Rows from block 5, named by matrix and row number. Rows with one number belong to one attention dimension. Each number is 128 + 32 x the weight over its row's rms, rounded and kept within 0 to 255. All counts start at 0. Numbers have three digits each. After the name is the row's rms in percent of the matrix's.
# v: attention query, key and value (stacked) (model.blocks.5.attn.qkv.weight, 576x192, the v third), inputs 0-47
# proj: attention output (model.blocks.5.attn.proj.weight, 192x192, transposed), outputs 0-47
v.16 102:136146085153127160139116097132114141174135138086175158177126099151108138107079162164163100055175091089084183111124109142150174072183101143178147
proj.16 099:184130124113130120135156169119135162135114170149144148096109128165130118162175075149121134154110114131213109119101156155058103215119157103110119
v.17 106:151093142121163194156121216141145179103106144124122135124092125129122103123122106164099165185168130132127180131114125101119163177193117145123175
proj.17 099:138110158122092033106113112182121144162157125115200130108122104139142213106085139102151094059070133129101090131161159192135107139098109135134152
v.18 090:209164114096126086082092106098181036137131133128114103137091149105089082103104124141148125122093107134117133151168101114080145148099115168133134
proj.18 091:087150134086140171116149168100036176146089105120100128124099095160179151126137133035114145157122118123157120121101088117127149153108152090127141
v.19 098:132158082161128165102120121117157085096125117113133106141107131054116099040134236130143168150182151161153165129081152120133092106110141131092131
proj.19 099:160063177145118124157111169122116143127110061102056139073098131137113178173144083150123105166114096097158087105121179174182174137095111163152139
v.20 112:084066191123153144110133088059110214151150106105095128110111118150154087139162074148092107150134194138194124118144100141079140133092124091124116
proj.20 111:167164072160192082134128130157071070128084159181117149151099128116139110126131145090191132105112101110081145154131134074055112111160106135105112
v.21 095:108093077178126109147155062135160115148191152106150138090144084150081088101128084182094132167179073062111139131100118107118102107129072114086120
proj.21 093:119172134109060128106127142155088127056149157102154177107107129134166142191135154098083091114123126177118186144125147143119105115076166108093136
v.22 109:165137120105137061117098138069116143134154189196146087067136099149154089112140095096143142055124126156149195117158130146106165145107141141146100
proj.22 107:102108153092118175150116129093141130158112067108117122153155128134133171161140142100156089219175214131139089148110088093189089161150109100130113
v.23 093:084151130063172114130142155101123145111127146119054097113165129131194111163099171144123109111156140117121121100161184105138171150113140143102149
proj.23 097:154097046133131173150065086139153144148144098139138111145134158155080106095136114123142172169065109176155143123116123166118143106164133147161181
v.24 102:145090132143180166120114204124094095115077135116116131123097125068152094140119096176155167112093114128099163177173165092133145164165053091139165
proj.24 101:123158106089064092151136050122204168145153129118175103118150113165160167097138143129126106138128124085143108103114121163156160159094149197045112
v.25 109:171133137068121110158116103142124128167159084129180132140183080107137138116105088124103130107126080096154146142158132100159092127154128112174155
proj.25 104:138077096109092127102149147085165100145163149126176046142082145204135104155163174121146118111144165142127088129131115101160135136182161156117146
v.26 123:095117112169121113139105119153129170090155164111138157110159079155207140196129114143087043106096108104114141128143160111107147174076125082091114
proj.26 118:188117102098097076102151097041150106101158087141076132160110181105092148166079149097173167170127164136117112106166125160126118113132142120205071
v.27 094:107129132182106107146091081095118095147125178151183081107089157203198147175101149121157143127084160111129181091088099128135163097094142125106115
proj.27 093:177095125128129124072135133101125151106183116075074184147083142072049113091138124147113097121181094156107115087138140141122107112121122072147133
v.28 106:119109144121188194111190112149086116094135121132138101108123060085109137102116135150099100150167139196137186120147124112142093155175110173139120
proj.28 101:112136142146076082122117155141214160128113128134100142153106174131103155123094117089167130131072090072116053134135126095126162124064167091119121
v.29 096:167193143146112163126122122161134151158137094098091164134131103075072126097168119135076150150091104149191130106127078193105123095152063124155173
proj.29 091:105143115113178130186115153148116116106124120142168110082115129134187095117061144122141121070231177082140130134150163096183159160148150171101087
v.30 095:201164132188120127125082101060200095104164153187122113119160079151087153156092191152165099124126094122141151123165147150142056116109129104118122
proj.30 094:111107126076096142201169151106107171163119091095122135138100148163126107104160106094113159112133141187139137092118034145086168124104144115165147
v.31 104:188168074186122095156117147198147106164167112109116135148147128116076110166112132104160145113157095146113152214148084137106055186132099074114140
proj.31 100:074135202102122116124135141118134131078129167115115109097102104088228129114172173155081094194071149096166144116162112159170108091096131140130144
v.32 093:123126074159161090115142166135121112154129140117079065085120096131101118142111079122119106138166115097176123061085099110088105177137108121086124
proj.32 087:137132143109130175148121111121114151116083107110169124110161119142126142129138152138083065148055121196095112172124139136133131059100112157053100
v.33 109:128153109068131159098157088079080122134093122077140115145200107114114058137100066128113122102162158158176179089113103134117122124153122095120131
proj.33 104:129091129120145184161169146172157131117102082139095163134049167168164145137104105129193156141090131129136132153120089135124142188146147121139137
v.34 109:093158123159114138123108125108163177107132137081112179149133201114130165179144110118189137109073143120105098114110123081157104105083141205107086
proj.34 105:171117101125142102095188129077155123180158188149114086133095116147127104091121123154164123182156092137097110136144120179094100109154130111127152
v.35 103:133169151142097109121102129137134080163118133140141122041137094142107170075077123189134145112121166097127138118075116097158146105118184193151106
proj.35 107:129072160115160112111125122106148157093118112125140095098109184150135071166130118075124101106148075123129083037140108141050093107135136084128145
v.36 098:163164105150148150160169215140115070164059112160097131126162127082162132075146152103138128116065141098085170120142068093091147195072133152148119
proj.36 102:127114162093142113093200032112163164080187123137155151152099133140163150071123103130135149117185114184183124153150190145174149125144127092098142
v.37 098:138122127113178144135106120119151182124127186130204118161101096117137096122125124131154137099174031130142150117133142139164119079129111114188149
proj.37 098:156122096104058122185165155091111082131144085107149169131112142102133145197111119127103107120129144133123085134084154108133123201095139138044098
v.38 101:137157115102087181139107119114163131100172129164056158079140210166118126147127253071086115194160151095152138131125133087123106107103171155106138
proj.38 109:086111101193163094086181136123070121150111162094125138117117108059119119064129088119185155106118127116092133125089132166103120104117121118162135
v.39 094:113149144200177103086153113096106164124120143106197139094170081083099181127087151144088082094174121093084158122127071140128111120125107062113120
proj.39 100:122105116045109144161092077127169132107144124155087158137129170120110057124119106127159112088145124197122081081130188114093057072104148175111117
v.40 115:150154158123171162107145157118178100131078125095172114093090095122101161109189099140131102130151115054152091094148136125116137091103091118137083
proj.40 110:078127111083105153123132102157102189117126092160078126151151134122088124155092164059074127144093100185181142223100119145110171128186121164105134
v.41 109:177126129103143178148094194161087179128146118117140163121157101142100100136146113084127152143146129125147127104124198103099156178099096168152148
proj.41 102:104106067152153093074147109142182090113127131161125138164119135120120148124125129133113151166108155159079128198145076102150153113187128093157104
v.42 108:154193161186097174168111109160159133150143135106152110086162128167082159123124187137157059101175103142114080149153105086109140139098108161104137
proj.42 106:145102074107171135078157147145127153092106121114124119097063114180147099107104127117106183148113070137161165142151098153149131167154133116212076
v.43 111:159115140121134137087161153103157195117146175102118140113128103121142067108075117125152098101189102100110181115103142107124094138107123094116162
proj.43 101:086067127146106120123084150118159097127075031173082170150122134166115182160165119131080171174093119129169100142130130131108120175130120160072159
v.44 099:119129055151092129138142069148062140137143071151060150150139111099125096163164164095150143129080149191087193078159136113123144126121098096166150
proj.44 086:206146159123158100161143170108128117113121146169143112123080112092190107099120129184088112126143122095099088140082113128107066144142151176113081
v.45 097:056187134161059120132078132151091134206056090125096151120092155102108113062109058154098137169115160118167125086077120146126135114121130133158148
proj.45 092:149062104107178056122205112170159127094157156127142113104135102174071096162149138154161095073164064140114139162102135073170150128176119126108133
v.46 110:120123126085132172162168144157180076123100120126135134131146167134098101151172145072150178048090160107093121125098173089085255110091137132108153
proj.46 117:152090151093163119121140102097125122150156079103143150118142082123159194084133125167096154185143118123134216163129081143160090141231115080165172
v.47 100:165132118133151129096167126181130075138165098103141120159118125177183103076124046156081096137095164132161085117150164153158105115128120100097120
proj.47 107:129138179119212138154088126114064096100059156155134099093126137138113108145081141111134166093150124085171153086093114112083099107134110159168104
v.48 101:144140143141105146128167139130151118162119130194128200146111127063128100116152151094149148102117124117093075087195153062143121159109157169084187
proj.48 097:126111122136140160185129089119121110153131087090159117118131161151096080102114093088164148184102147121121161129092132154124106109095117068117152
v.49 095:125155114126155104083114110089138141159055183134056142130147143087166070097161175168129159177083108170116077127093147079136139114159125192103136
proj.49 091:167130135188078121121103133083110161093136128166148136079125090167158117171082130059071137109079195089164139057128115138125149137083140077137151
v.50 099:125148125093101109136092129107125181139128137087163179134122112158139129111064142117135103112135143072069121164061069083145156139169163160135120
proj.50 098:118123076124114161147189135191122097115161161137099075115136122131090117140191083115066136149109113079101133175161140122159107133128132119133122
v.51 099:166064150121140217177115129199129147130129146139108093186155186134150106148132152123124150134081118155172132152142112117101106121111120147107094
proj.51 099:077097120200138077134140090124099080154138150110139163090159109123107138136095139163155113117192110148118113114102161169164143120115093156191170
v.52 095:113155118099180148121159079211153096110150106103099155074090152128208114148100149076110099157108156136124154203122112135096150084127145153130088
proj.52 094:127114136125079144075095191121062166178135131150121082058174156076068121088161101167164096147106052144126129092053133131134104176149093122142186
v.53 103:114122097147131194156129122109134166149159104131179144169100108125113082113097127077110168139148098132154090131087102171117148172115145136115161
proj.53 098:120163113126126068143122147183195127084130163107125092147129109136115130166101149159165122097089185133146111104168158174152105107183159153102131
v.54 100:199111099179092112179107111175099176118106106130191180093138117121109100100151152105115128105163113135093143087136090112141102156152091146174113
proj.54 094:055130071154144116161123114129203065120149118179105137145148079165120109156057122095151140124111111138097138175114155125118106122119100099136074
v.55 085:137167106128110144144145118088047130132099135116116148088090137092112136084089052193115112131152074119093148135171121191193085153175154149128150
proj.55 087:152073091115164118089095132146145144121170172168083049159164113163142100162172191085125125148197161144051100146120153125168144146112118146110183
v.56 098:151111143107120106089094105180188152134167081133129096111119114103115151102053090120197123091085143112159186123140141080084105154093092149157136
proj.56 095:149147095153153152179161175120182102091115135141106127070130138093117132131198198137082149171155105095110064140114105196154162127156165132099130
v.57 102:155144112184133126104136174086104175139158108182117132119095069169166138116156147123146111142140156085159186120121151097226186144085103144179088
proj.57 109:113068093119135130147128127122144052136150194107171142142184160170114162080131097133082161126148129152107095152190125178077129074154097130061126
v.58 100:123131186113162176168048092174078066122119086123159147173132095167176166176166111071117111133153157099174175123163112162136153110094106148162082
proj.58 097:112118084118136158082189109172133164117177117128122127114165136090095146063120124180147112124152115153134148089073095137151077111178121125102081
v.59 098:103095115078139170088138107100114098064123117152133128121059151145187128174133133045111125133156164179156243143111158132202089109130166095114106
proj.59 103:161148135135134112068189164137109165150160121121147075125191105163116208146075149170113152167160083081077000147148131161118115171174082156113107
v.60 105:130144061083088109091175101094162115164089156180115161140126129143137165149099071165077111123184125087122158109133159093099112139131132106089136
proj.60 095:180101165150095117153091137164096100063209112083142116076176137152113145106182119215144113112166091156101125170135077106132134140115122108078088
v.61 096:127078092095120151103122100137158138140119161119096147157118140114112150163188034087110143136188122153163114146086110107158138164130196113105153
proj.61 097:121145118094186136132117139105090139095145186121120144129103130208135114127120205147107106133176112140118114141192116124112086125106136099086128
v.62 101:096061051149127137109160070166157135171192148150105165147110110128097149126095147130134179113114096111127094087174131124157080154118098110119153
proj.62 095:117198141140105126128104177097078083149071091119121123114142112117154148124169103140134136134152150133139122134108117141148123130158110144132124
v.63 100:100140150168195157097158123095132091128154134145091168121184102148184095104114090117089124111138177122093096115124123088158141151112160101165141
proj.63 096:117152098080019055138130068109143189101156125084146079102109088160113149114089145114170121134088115129126138146093089142101160155129103127066102
v.64 093:152135147112141124087146130140185128173124151155154141164134148101126147122143124116133143102135158117128114114078123127070162110120121142143143
proj.64 095:072139157094116166084122164128106094142110134141126119105170087190117107070146159071062146141141078114129162180174118131187122164114104092108157
v.65 099:133116110162155177182188122147133087096121113159154162145144127138151109132198124066136103086083164122134192118162103100091077152106187131146118
proj.65 094:098134122115130107132115093161124129164125090080103126145112114109071183109072132140158163155145158134181090109121089162095137128149083132063097
v.66 099:138123069141110105169098117170101129104132078097134105123157108068129132106146078145079131166107121168080174180140164112120163086182142133182160
proj.66 105:105114117099152061124162195115113130190144136182116159108097151165133141162074162097118096117148118122111163150152126106086182141114062142119089
v.67 094:147140133182130084020127140074190149157158141173091127097122137181097127146176099063076152124166086129136180106144215147141157181113022134109125
proj.67 095:140123136176101109155109121164112117129095153137134134149152162133130126094075121181187111157111128148149066123171153148171082104109160128191116
v.68 103:091136104095100172095156128185118105132128079116157207115171155161141125124087081107102145115157130163119074124189111140145053151117228165086174
proj.68 094:158110139172126133114099132075130096110170084139128040161100129127156113092135156132147152100152109091113123203090151164145163150166060168098098
v.69 099:107161139110100180117171095077134106168145106138195178075160133171178152108106195155125130091053117133111051112094150166164163147102124130095135
proj.69 100:127095157107084106182113176188085164161181153063148080107140100098147105186104096137082100140149119149124162175179125074102106161105110171166116
v.70 102:134122099123184134195157137111101114161102143144128161121074089093121134102154195127150200099128129111098107089160096099146165134119104115121150
proj.70 102:153092126176151170110133098170123103153139103090142158192154177171144148140147096112113132115079102142166132116152127113145082135145113138116139
v.71 101:134180151180159082196099102120155182110144118105144112095091109088131128158108066055102125086116136141111204116064118128078127126095153137114159
proj.71 099:093153158124124163141142124132152114124140113140123147116161162106148166128188190114140137147095142130132181155121130077148090146128118107204153
v.72 095:131137181115109160105110109088130096129091049117137149169113128104097062133162146149153108183096138154096084135084114133089150100160074145118094
proj.72 101:148124092163114125120146092157171170105133143106090108115167057122182168141092160144120147105134107091145126136180151114100150137136164093164097
v.73 100:118130086161141152148136059095088095118147146141023166111100151105187103126139135074151098129116104165070205125105129197093128169199082108083150
proj.73 104:178052077155147131137155134167144163153137163098167111072174106165071173113118133223119149129115145139099117099115074090141143148120127168189084
v.74 108:134162143124152178081130103145117177039159091085139093127117108119148111145170082123065170144093118158111110170154159157163081115104135110112140
proj.74 100:143119105081127099114174129155139085199123132141144163143106182128184126098075194159177102134106110083194117134132124101120175157127091150154165
v.75 101:168096142126098113122155153118198107088119092155150146103165155084154170116149143143080123112116115091136086064222107135169119104113129172151147
proj.75 103:075128150097126146179147131095105134179162063169134109159107117126106093094099117094081177139163099145130162206144148147138142131124060082108135
v.76 097:130164089093107145146140160124132119153094127208077064179203207155129178119118111186103145082140046112125117143119160178185145124149155118103140
proj.76 099:146167143136098100083117162117100112093137138091206160105109169111156093158144146122141125118201206140156115129123167142155106119128158137108089
v.77 096:113160152154038077111181133122146112113096073110127085127096117169126163174143068129158104147119169095130153146087140067116078138124080107149142
proj.77 093:098173157132167178166133144142110161141127128128153141110132092151115119107162180126116117174160122119144114126149120176144154105120172164117014
v.78 110:086111162139091074183163145174139146210097145116115130109151124132083083162106167106173173123137187107131097082170124071138177135108146138150204
proj.78 105:167165085170173162116122089066124126108111131142132138155054130076174167117119092107091120123143108131107110133103126141133169126160107154124072
v.79 096:179156102123110106175129102150115032079133127114173141180206127126154112188155166133136088140098158118098077125098106107138152159129105153148112
proj.79 094:077098105078114166078146190212165131117116136137156077089145103151156137135095137095101185113123079106180147161174127179114081165074162118100081
v.80 097:151083167148184123106118110124148177078069129100096106088165086158147149155133147155104126164105109125130190098083142123089108109077137167100181
proj.80 098:162163130167108115144093142090138103143152106155131163139121127149107120119130130155189094080158147178083152111139128122121117165126156134186107
v.81 101:212119155125181150158118077136162081050148162094151118160143177102113142138115186153176154156117098151178129126133157180020149137092108109115102
proj.81 098:122093139103128088141097128177134189145140115124101157122138115117082113130110158131095056123131168104089136146180100086116063102093172104165150
v.82 098:133157210147123157147188125103095135070047066106122129138080161083127133164103155137102145150154152118068104162131130069152155151096192184153120
proj.82 096:153150125057153123073117069125120180124190189132181075133103161144093137106115142079165159132147124117145087110045173145073152159191103082174175
v.83 101:142089143149188075091079145115152158211109136189157121105115094136097125197094117161128156119086121048120110124190088103120142098150148155156115
proj.83 106:101175135125093140156166156151128184125131155109098151173072131091165138095194149123107141080123106151139106093103119144104209155097083132087197
v.84 097:194177108134093186125174146150113116094159127140097152095214171152110139135100174075167146060183100107136122109156150125094126153135087151118254
proj.84 102:110126166167094110150094077139178105135138074144138092070057130111098121098175138145091099148078108110107126192071171115122089108113132132161083
v.85 106:117120121116095158103101198167054201106065144186141179168098137183100161143162108117123116094137138125098115060127137142165084151131131166133094
proj.85 103:147101108176195096105152097151205102120149070109137131099178107093072129098098135123136127120098104060146095176122118175100122119081105116099076
v.86 091:109059082076129153090100123094108129130120108129079091123157143154141105119129017117137153091151103139198123063101124049088096166136113117072157
proj.86 082:128177134204086112165144140156181156103152158140147102081088101169128131144116173168105139107117117163101078173142088120110142111129159168160122
v.87 106:162154135116104136106122170061167109050123088147154139087135131155143126108086100178190142148101088179109162150211089164093039128125110096081167
proj.87 107:133164100125160098109130158198094151195111096152083058178148084168114090124155162130135129125154140128135105125123142163127119099129180143149117
v.88 090:152102103148145136121139160162146119100140155119099095183128183209146153095127097143151096109143104162128119124168213159113127087133135101120087
proj.88 095:130140193114157127146183110067106152116137123165156196132126115065106125152139166153058140119147157158151096099077083133152146187076123111089139
v.89 105:157086113138158085135114119167151123095132128149106156153119114122123090093079142161081112108154174050158115131162112141121192141116166092186119
proj.89 100:078201132121062181148148106090107088068100094090146155102151180157106116128165161144176100100088125171104188148084125145124081155098090152093160
v.90 102:113132144125124139152185129093145129105131134111157096093127115135107143168147151130095150033163108163123035174211155134114138090160066106109124
proj.90 106:094098118139068137108154103145182113207113066131163116151135161129100113126140074140137093147114209097205125189121123149111190164102091133174140
v.91 095:121188118154138129128186153180073129101095140157159103168176162142073123159108196135138097115100136164117113190019073110166063076093106131083090
proj.91 092:084131125146146099110047087144188124170109114080110144111148118085175160127127160093166129129107166081129129124183201147151119122151146140171074
v.92 103:141153160151099119163171090145119091156151101131128178125104125141085124183172171130118157068076104120135055112078145158122148135097112100076138
proj.92 101:118075141095145124122105147188140132103129115137175152113109110083184138117121085075144094167144121142131160180122125069152072151170126130232125
v.93 096:132191094145104102102086133101145131113167120174162168114089109115119115161091042120136063065181107137164068159150138154122139142130144141115160
proj.93 094:092111158096135158133108113120149186211109156137163060173104148128184095114184160116096207220065159132143160110112126104190158141136093096082174
v.94 094:118121144140131143086115149168130172127163121096139144114131109128138101168073113096104123205093135099074157100167131149116092160154098168159152
proj.94 098:197099146189132108156151124093147054138100172175117122114129153124149164066152077148146155107160089147154154143126169147096107097080129163173172
v.95 108:130157113113177126110132138099149146063142081059123090157162147134088140152081125197040120131159145123144126119178103133113069120159117077099102
proj.95 104:163131174107136158103173138182116069098121133139122108097146167075138110124158130130197135139109107116161176176100101105143152144113173095122124
v.96 102:134145144129099133142102137113168176081059189110139163138110147132092138082162153168108145103132144161156159176194093142123073089186168138119143
proj.96 096:082136139099095101049174140141125097188179089119131086155176111127121103147131126119063099167133084096095088106096121133075129079082058157147124
v.97 100:085171113162125117122181138168121099149119176109166154126091170141131122098108135143153143128134148134139126155154170113187114140149103182117105
proj.97 098:081080159132112174128087150106123115133120054134122125085202111142105158101170095087098071095141144120159089148091082111118165089148136150231119
v.98 107:105138153174077099133067110092100182057134120117149111113080079166183104127132155143154125164184122161131128171151139122165127164119135121149056
proj.98 107:101129101140109195113147157161093094166150104138082138155137131095069073137149115140119140067061143146101137127116127168093146084094106148101144
v.99 096:080090159077109148139167110176143109136121098116049091144094131135106159149088104063124129150063125095083121152144068152113105160085177098144132
proj.99 091:132156100120123084141100093121107053146131104096147152123102146136135142151160151129106111145138107144180136104109219150108126175140113173125125
v.100 109:113113108169138134148169165128109110141142153085153184130175126148123092134123137143075081136117165163192105124126133209107108137135166072145130
proj.100 108:196120155110113179114076076118111089126124139130095078159118093100169203092120123147177108127138132113090140193165108143108128155143144160066115
v.101 108:148106169078041126161156107147150138106133129098110056129111152182177046160092104074157163144140124144127116109130118150147117148079129105159101
proj.101 112:137099149104144100153107163086116122127173166134142141145080113176127176080079133071068143137130153122144118096150148156116131173091117148077131
v.102 101:147155117108115070132063139115093140123154134147156133118063139115087138139170130095227124135176119138074160116151080095157106089075099114129133
proj.102 106:107124114102144157117156138107156107131111118168115111145091157106062028076067071138092122126051188142140095166127178107121160146131127102082019
v.103 097:105095189109132117149136160191179153211129121175074126101114167105138160148090086142164123061111173140119088152175142104135145126134117098071123
proj.103 092:146097127105137090098152115164141171075084134074086159111115161115159088117123120117171142155131075075125122111122167162107116141132179125089123
v.104 095:232186146097113080166122123196101119075141108115140083146098144159155171123105073118131158141081103085141089129154128142142089185141102159148132
proj.104 092:085111150160176121157117131092161125078127183093109156166188083065125134127147107100113129156168133074116182062101181136106138118163139103099110
v.105 106:062121099131107137101151129105128076157107179108078117151176121139138084096068101124134124128103124173154131172110033050123081124153195092126134
proj.105 105:195126131149179146153052097112149124124153111120169152131146165177097211154121175171147123130075119096137128110081211179074160094133125227106137
v.106 122:138159061047153157124119149029128107144136111140115102157150145148122194110076114146127110155114056139124088109133163070161110116165110133201090
proj.106 123:200126147139110126143076103164129073124138121171183168180086097174129083114178112136141170079128171098125137097144151185092071161121142105140142
v.107 110:153139112114205099106176133187086130128163136171135098110119153157106169082168099082121165127144153126110154148184127160155155129141097153199124
proj.107 098:158110145096107115133088120095135115152110101067124110157174113117111148149130142165132146141178128129126155111091152196122144098092152100133120
v.108 110:088087099134146079094138182109059120168104107155109159117092167163143097116087129136184085146133147117067140146085136131077169130085138137077127
proj.108 105:143167197082162125098200065178181107076150117133092133111108097137090110192115141099142116149074143092162104099144131147131123117106158082129144
v.109 108:127134138066125132091141099128102118131178136095137118151100157127100171095153165091107117120111126141182133171180159126120155120119075103164127
proj.109 099:090117109092123164112161170119147210159152168206121147117203131097139037117097141116151134141093103116118174118123116151098044107181138101155112
v.110 104:116133107129166085156167176137081065153112123151143073145158169121119126070138139143112142152159131132172088100068111173116139161169120112117093
proj.110 096:149116129094173129085086070151130176077127178115067105173107109112147109161110143127158111117083103105087123123147168069140120132182129093093109
v.111 097:084133095196152105156138146120086136145142104149142101096093151109178176176152162114121141142081150153103091095107148125094162113092140094097162
proj.111 099:160129174080148135051139069133090111146143127145093159133112067115067079135126146161155138154118119165186120192118082088179157084179140103083119
v.112 115:113106154093132163165167120115081163105167144100151104081063122173141151119152112125180126129110179103144115154165091119151134144134149107087090
proj.112 119:163158120132086146114096153128164137112156078120048112147113038090080114132148118134115125115072098133100088139156164173103162091146167134139111
v.113 104:127119191120110105143108137126112120177088092077106104126154095121136162121131119121173153140143128178161062112147147177095139173105147218102104
proj.113 110:128097085083107186073181104139157121096146173131127160100160116131147138059172219165157140139159168131087148150151109124154137104084083102134144
v.114 103:096121164183134134122102073123081149193097183060131137160084073109167112181173079159174176097201115111128106121090109142159150147136101134118110
proj.114 094:155177078114146182146216173083113140145124108176115129112145161156104129076077121151143153133124142131163169113110121148186075111113078167137057
v.115 113:129135198145112098182125096082159111105159066134153127114123064176134160118095132169152136096130067128178090175094096121114135197086147142126174
proj.115 098:140151098131128121138088201144056067124104155153148179144175141107162116118058134119071136135180222124076186089164169140157043095129055097099091
v.116 093:151097065159104141150115096150184161114137177053102101162139156140133158162119094140141112166108090161090093077189151140111123136174115081124097
proj.116 096:106164171130140154093149131152056116137151055149139131067082131171119093129176168185184140146134160089175161150104069156130165124117144186174113
v.117 096:126120114124181136148152138169064060147129134104066123200151102153094120142133110099153158199194124170090096101079105184105120143093150118103187
proj.117 091:166167126133089108178112088071121152070115183103123126101167121071134193185129153164190116120144173120116142161132175093176175134140119142133088
v.118 101:095106089066111141129173105120104102131080140148150127126137183147165078084162157169113110134099123116143153084117085125079158108141167107158139
proj.118 102:165186153149103135122108139116169183149140079186124104147121110140137153133178110082122172135139123187125123175148139125150107174112076129116142
v.119 109:101166129066157132156085160053115187054104103118127105069153191165119131129070134198134053111100116106124110114160101131149144071141161130181099
proj.119 106:155105116090105113117071056185123101197189121121091161151122109128161123128156109075114176112167109149114141104166170140126148128072124129158158
v.120 104:117141101178114099075120109173108100136097096117121122066099158135150115113084151150142085099144163122140161199153073035132151104140118185120136
proj.120 112:111119144099163164147110139089120133100109117138114159122102151105065158116155153091104157200094108166117063035084140163109143135082164107174178
v.121 108:137115147091097119119117115104137111148149147137113097197202148116213187110153156110097163112134150133124065135091127140077144226082102170146122
proj.121 100:096104155104160104159150179089091102097081188172138129106167091137121132131091106157138186082116087102150144076132138110103084054149121128104176
v.122 096:113159103163162190167150124127080095144134146106132193110108069134094103109166171140104103120092120113116089098068146159099087109135162129117120
proj.122 101:169149120068128141093129090103118149070094108185167062154144104073164129164108141164144137120126127143121119191181091098179146135167103126091105
v.123 094:114131176073151134145149137122195123131127130080101109145112060133152137094149141140151105157073102153126118084153117168165074157115108121150119
proj.123 095:111079163129081118158112108116079106091160163103111170167110136191125147178159123151110129125158128079107102177093120144116111112161141143125073
v.124 113:162129147067086108100171111144148101124122153061202132097092135139137046110127093155162154120156079120105067139172121094172119119124113103139174
proj.124 112:120127101202124126167103124154156104087135093159043142136143140172136164133165149120075182116121150138118159143106148154129100159079151109151032
v.125 093:148127099122138123110119106055182117139070122158082158163113088132183153150153148102152118109161090139082104158226078033114167148164130126114120
proj.125 095:135082180160093134161110180141066127141139140116146147102146194137109090137132126129109104103107146130122181034123125116145136082136116109169112
v.126 105:082113099124132178141093110125101118120207115170124175131213115178144150116107113120121129127103173115088123140146176120143130131089112103166184
proj.126 096:161132129126123061098110160127111147100107186138154064167059071126142094126114184152106118109151116069088129105138103124148052060136130104056149
v.127 116:146144117074125150107181137092156169112144137104109202151129115093141170130129110140089135105084103123122132163087165061094151114138138056166117
proj.127 112:170102161183069118145114082088161092128098067170124096127145177156103071124098146137151133160113128145140159129188139149176080108189106124068115
v.128 102:187125070164099097128077092164072094143146142141100088129175090152109103139132052119125124152143178101100190139159125143115135178114104137143127
proj.128 104:073152092105177094113177142102124128126086100107185127102157092114157166088120115143141098130091102125149061152142093123143107116123097131089135
v.129 103:149134102046109146169191147164183101098120104110141150106143172147105102100098130109116161137218115117120134105123122166143103155181180158111163
proj.129 099:154148161206122117125076174103113151146147156166152134095089080111163105158112114101124071143098120131126093097157128051060132161038085111122106
v.130 098:096110136155175150092130106105115158112180110078119106076162128165118089119104096110090170122098160124113140101146103155109155124134094100133097
proj.130 098:091152083113119137127152169163109140155130176136093170134125138122060120177193140160147044185148111125097145140138139139106171106154153157131168
v.131 125:108099144151075153102146126112155128063141100139163155100079109157127116127137166144130181147140087141141130111204129150172073142146161123065114
proj.131 116:131139100134146147162108149170107091117095178103099149163162142089121144126116111134117127140159115112174137105023137147108186186142102146154081
v.132 090:185104140129099134134126154057158131130160168099143113167094176116123145153103144155140129189105151117072122175167122121129120148105170163121179
proj.132 089:081157108128127101115110142148149124126149100164125191099157115161095099071131078072078138090070082104153113054128139105128061158177141133177079
v.133 105:097148113156163080137082153072121163116096136172105138102045086165108106134168133070166122137087154182050047070132072132131125104120127179153078
proj.133 107:153085141059150121095175080212116096078116105078117114129153141076100137160139133155117122065126139144177108113105154184132156159115138066142144
v.134 097:091132160149120113103112137130124100127069161150115165163165137117126103107140203102191140167124069160166149075138123148129076094120114131099075
proj.134 102:110102109101144166162145122102152121105163129187094111092094139140121133106182150181118120077050162158065095129076111068100184175124102204187163
v.135 108:170142153113118106130105136084126090113166071119080085147070197149133139170062126088152112101118126103172158107036095097119156138105102132176122
proj.135 103:154130144166110112153131171102123144123119120191124107130114089052094096104079091132137113188058129127128127095191151150106155143152101090082172
v.136 103:176180196187133164153114117197141122121099157123125115180083115122131133168174152136106099184198112120095081099156153118104076154107120136088201
proj.136 113:117078101119132107150078127088090140097106150128107110084144136089102103079083100125165123080019143137122132130118103115134153123118146166136082
v.137 098:109123148160106090094095150100102173124121078139138114093141099143120074143120181095178105112199135103143146206153111134111116147138172137107133
proj.137 103:101140146116124135105140158154162160145144182128157154142105154165118144088123096094090135136134160124091160044172115108104166099097071120092130
v.138 094:138131106078132128161136115082114132128045193107139107137145165124163131119069073102142131093148098116114091133104184119143055118128123121125155
proj.138 099:181092180141103083095119067141146160159188188146116153132054107171092112098140132137082144119146115139148170036152095136080121167167110109167109
v.139 114:114090142132160090087155205131120155122107079137101153151096163056138118094124166133142072109142131100119165142111088135170113091158134132094102
proj.139 118:200122144160110155146144067123130169183152160135095112129120175141121160125106126104176163162044120124188127078086136137148090153164087139168154
v.140 100:064164153117138140065165121203113121126186092136143103110079109158123173076156136161087222142086113099152188142158152082121133126146164175121145
proj.140 095:103098090094105178150148152120125127138170106048184222182113127150139094167096124136144106083122136171101105130108132188135079123114075107170162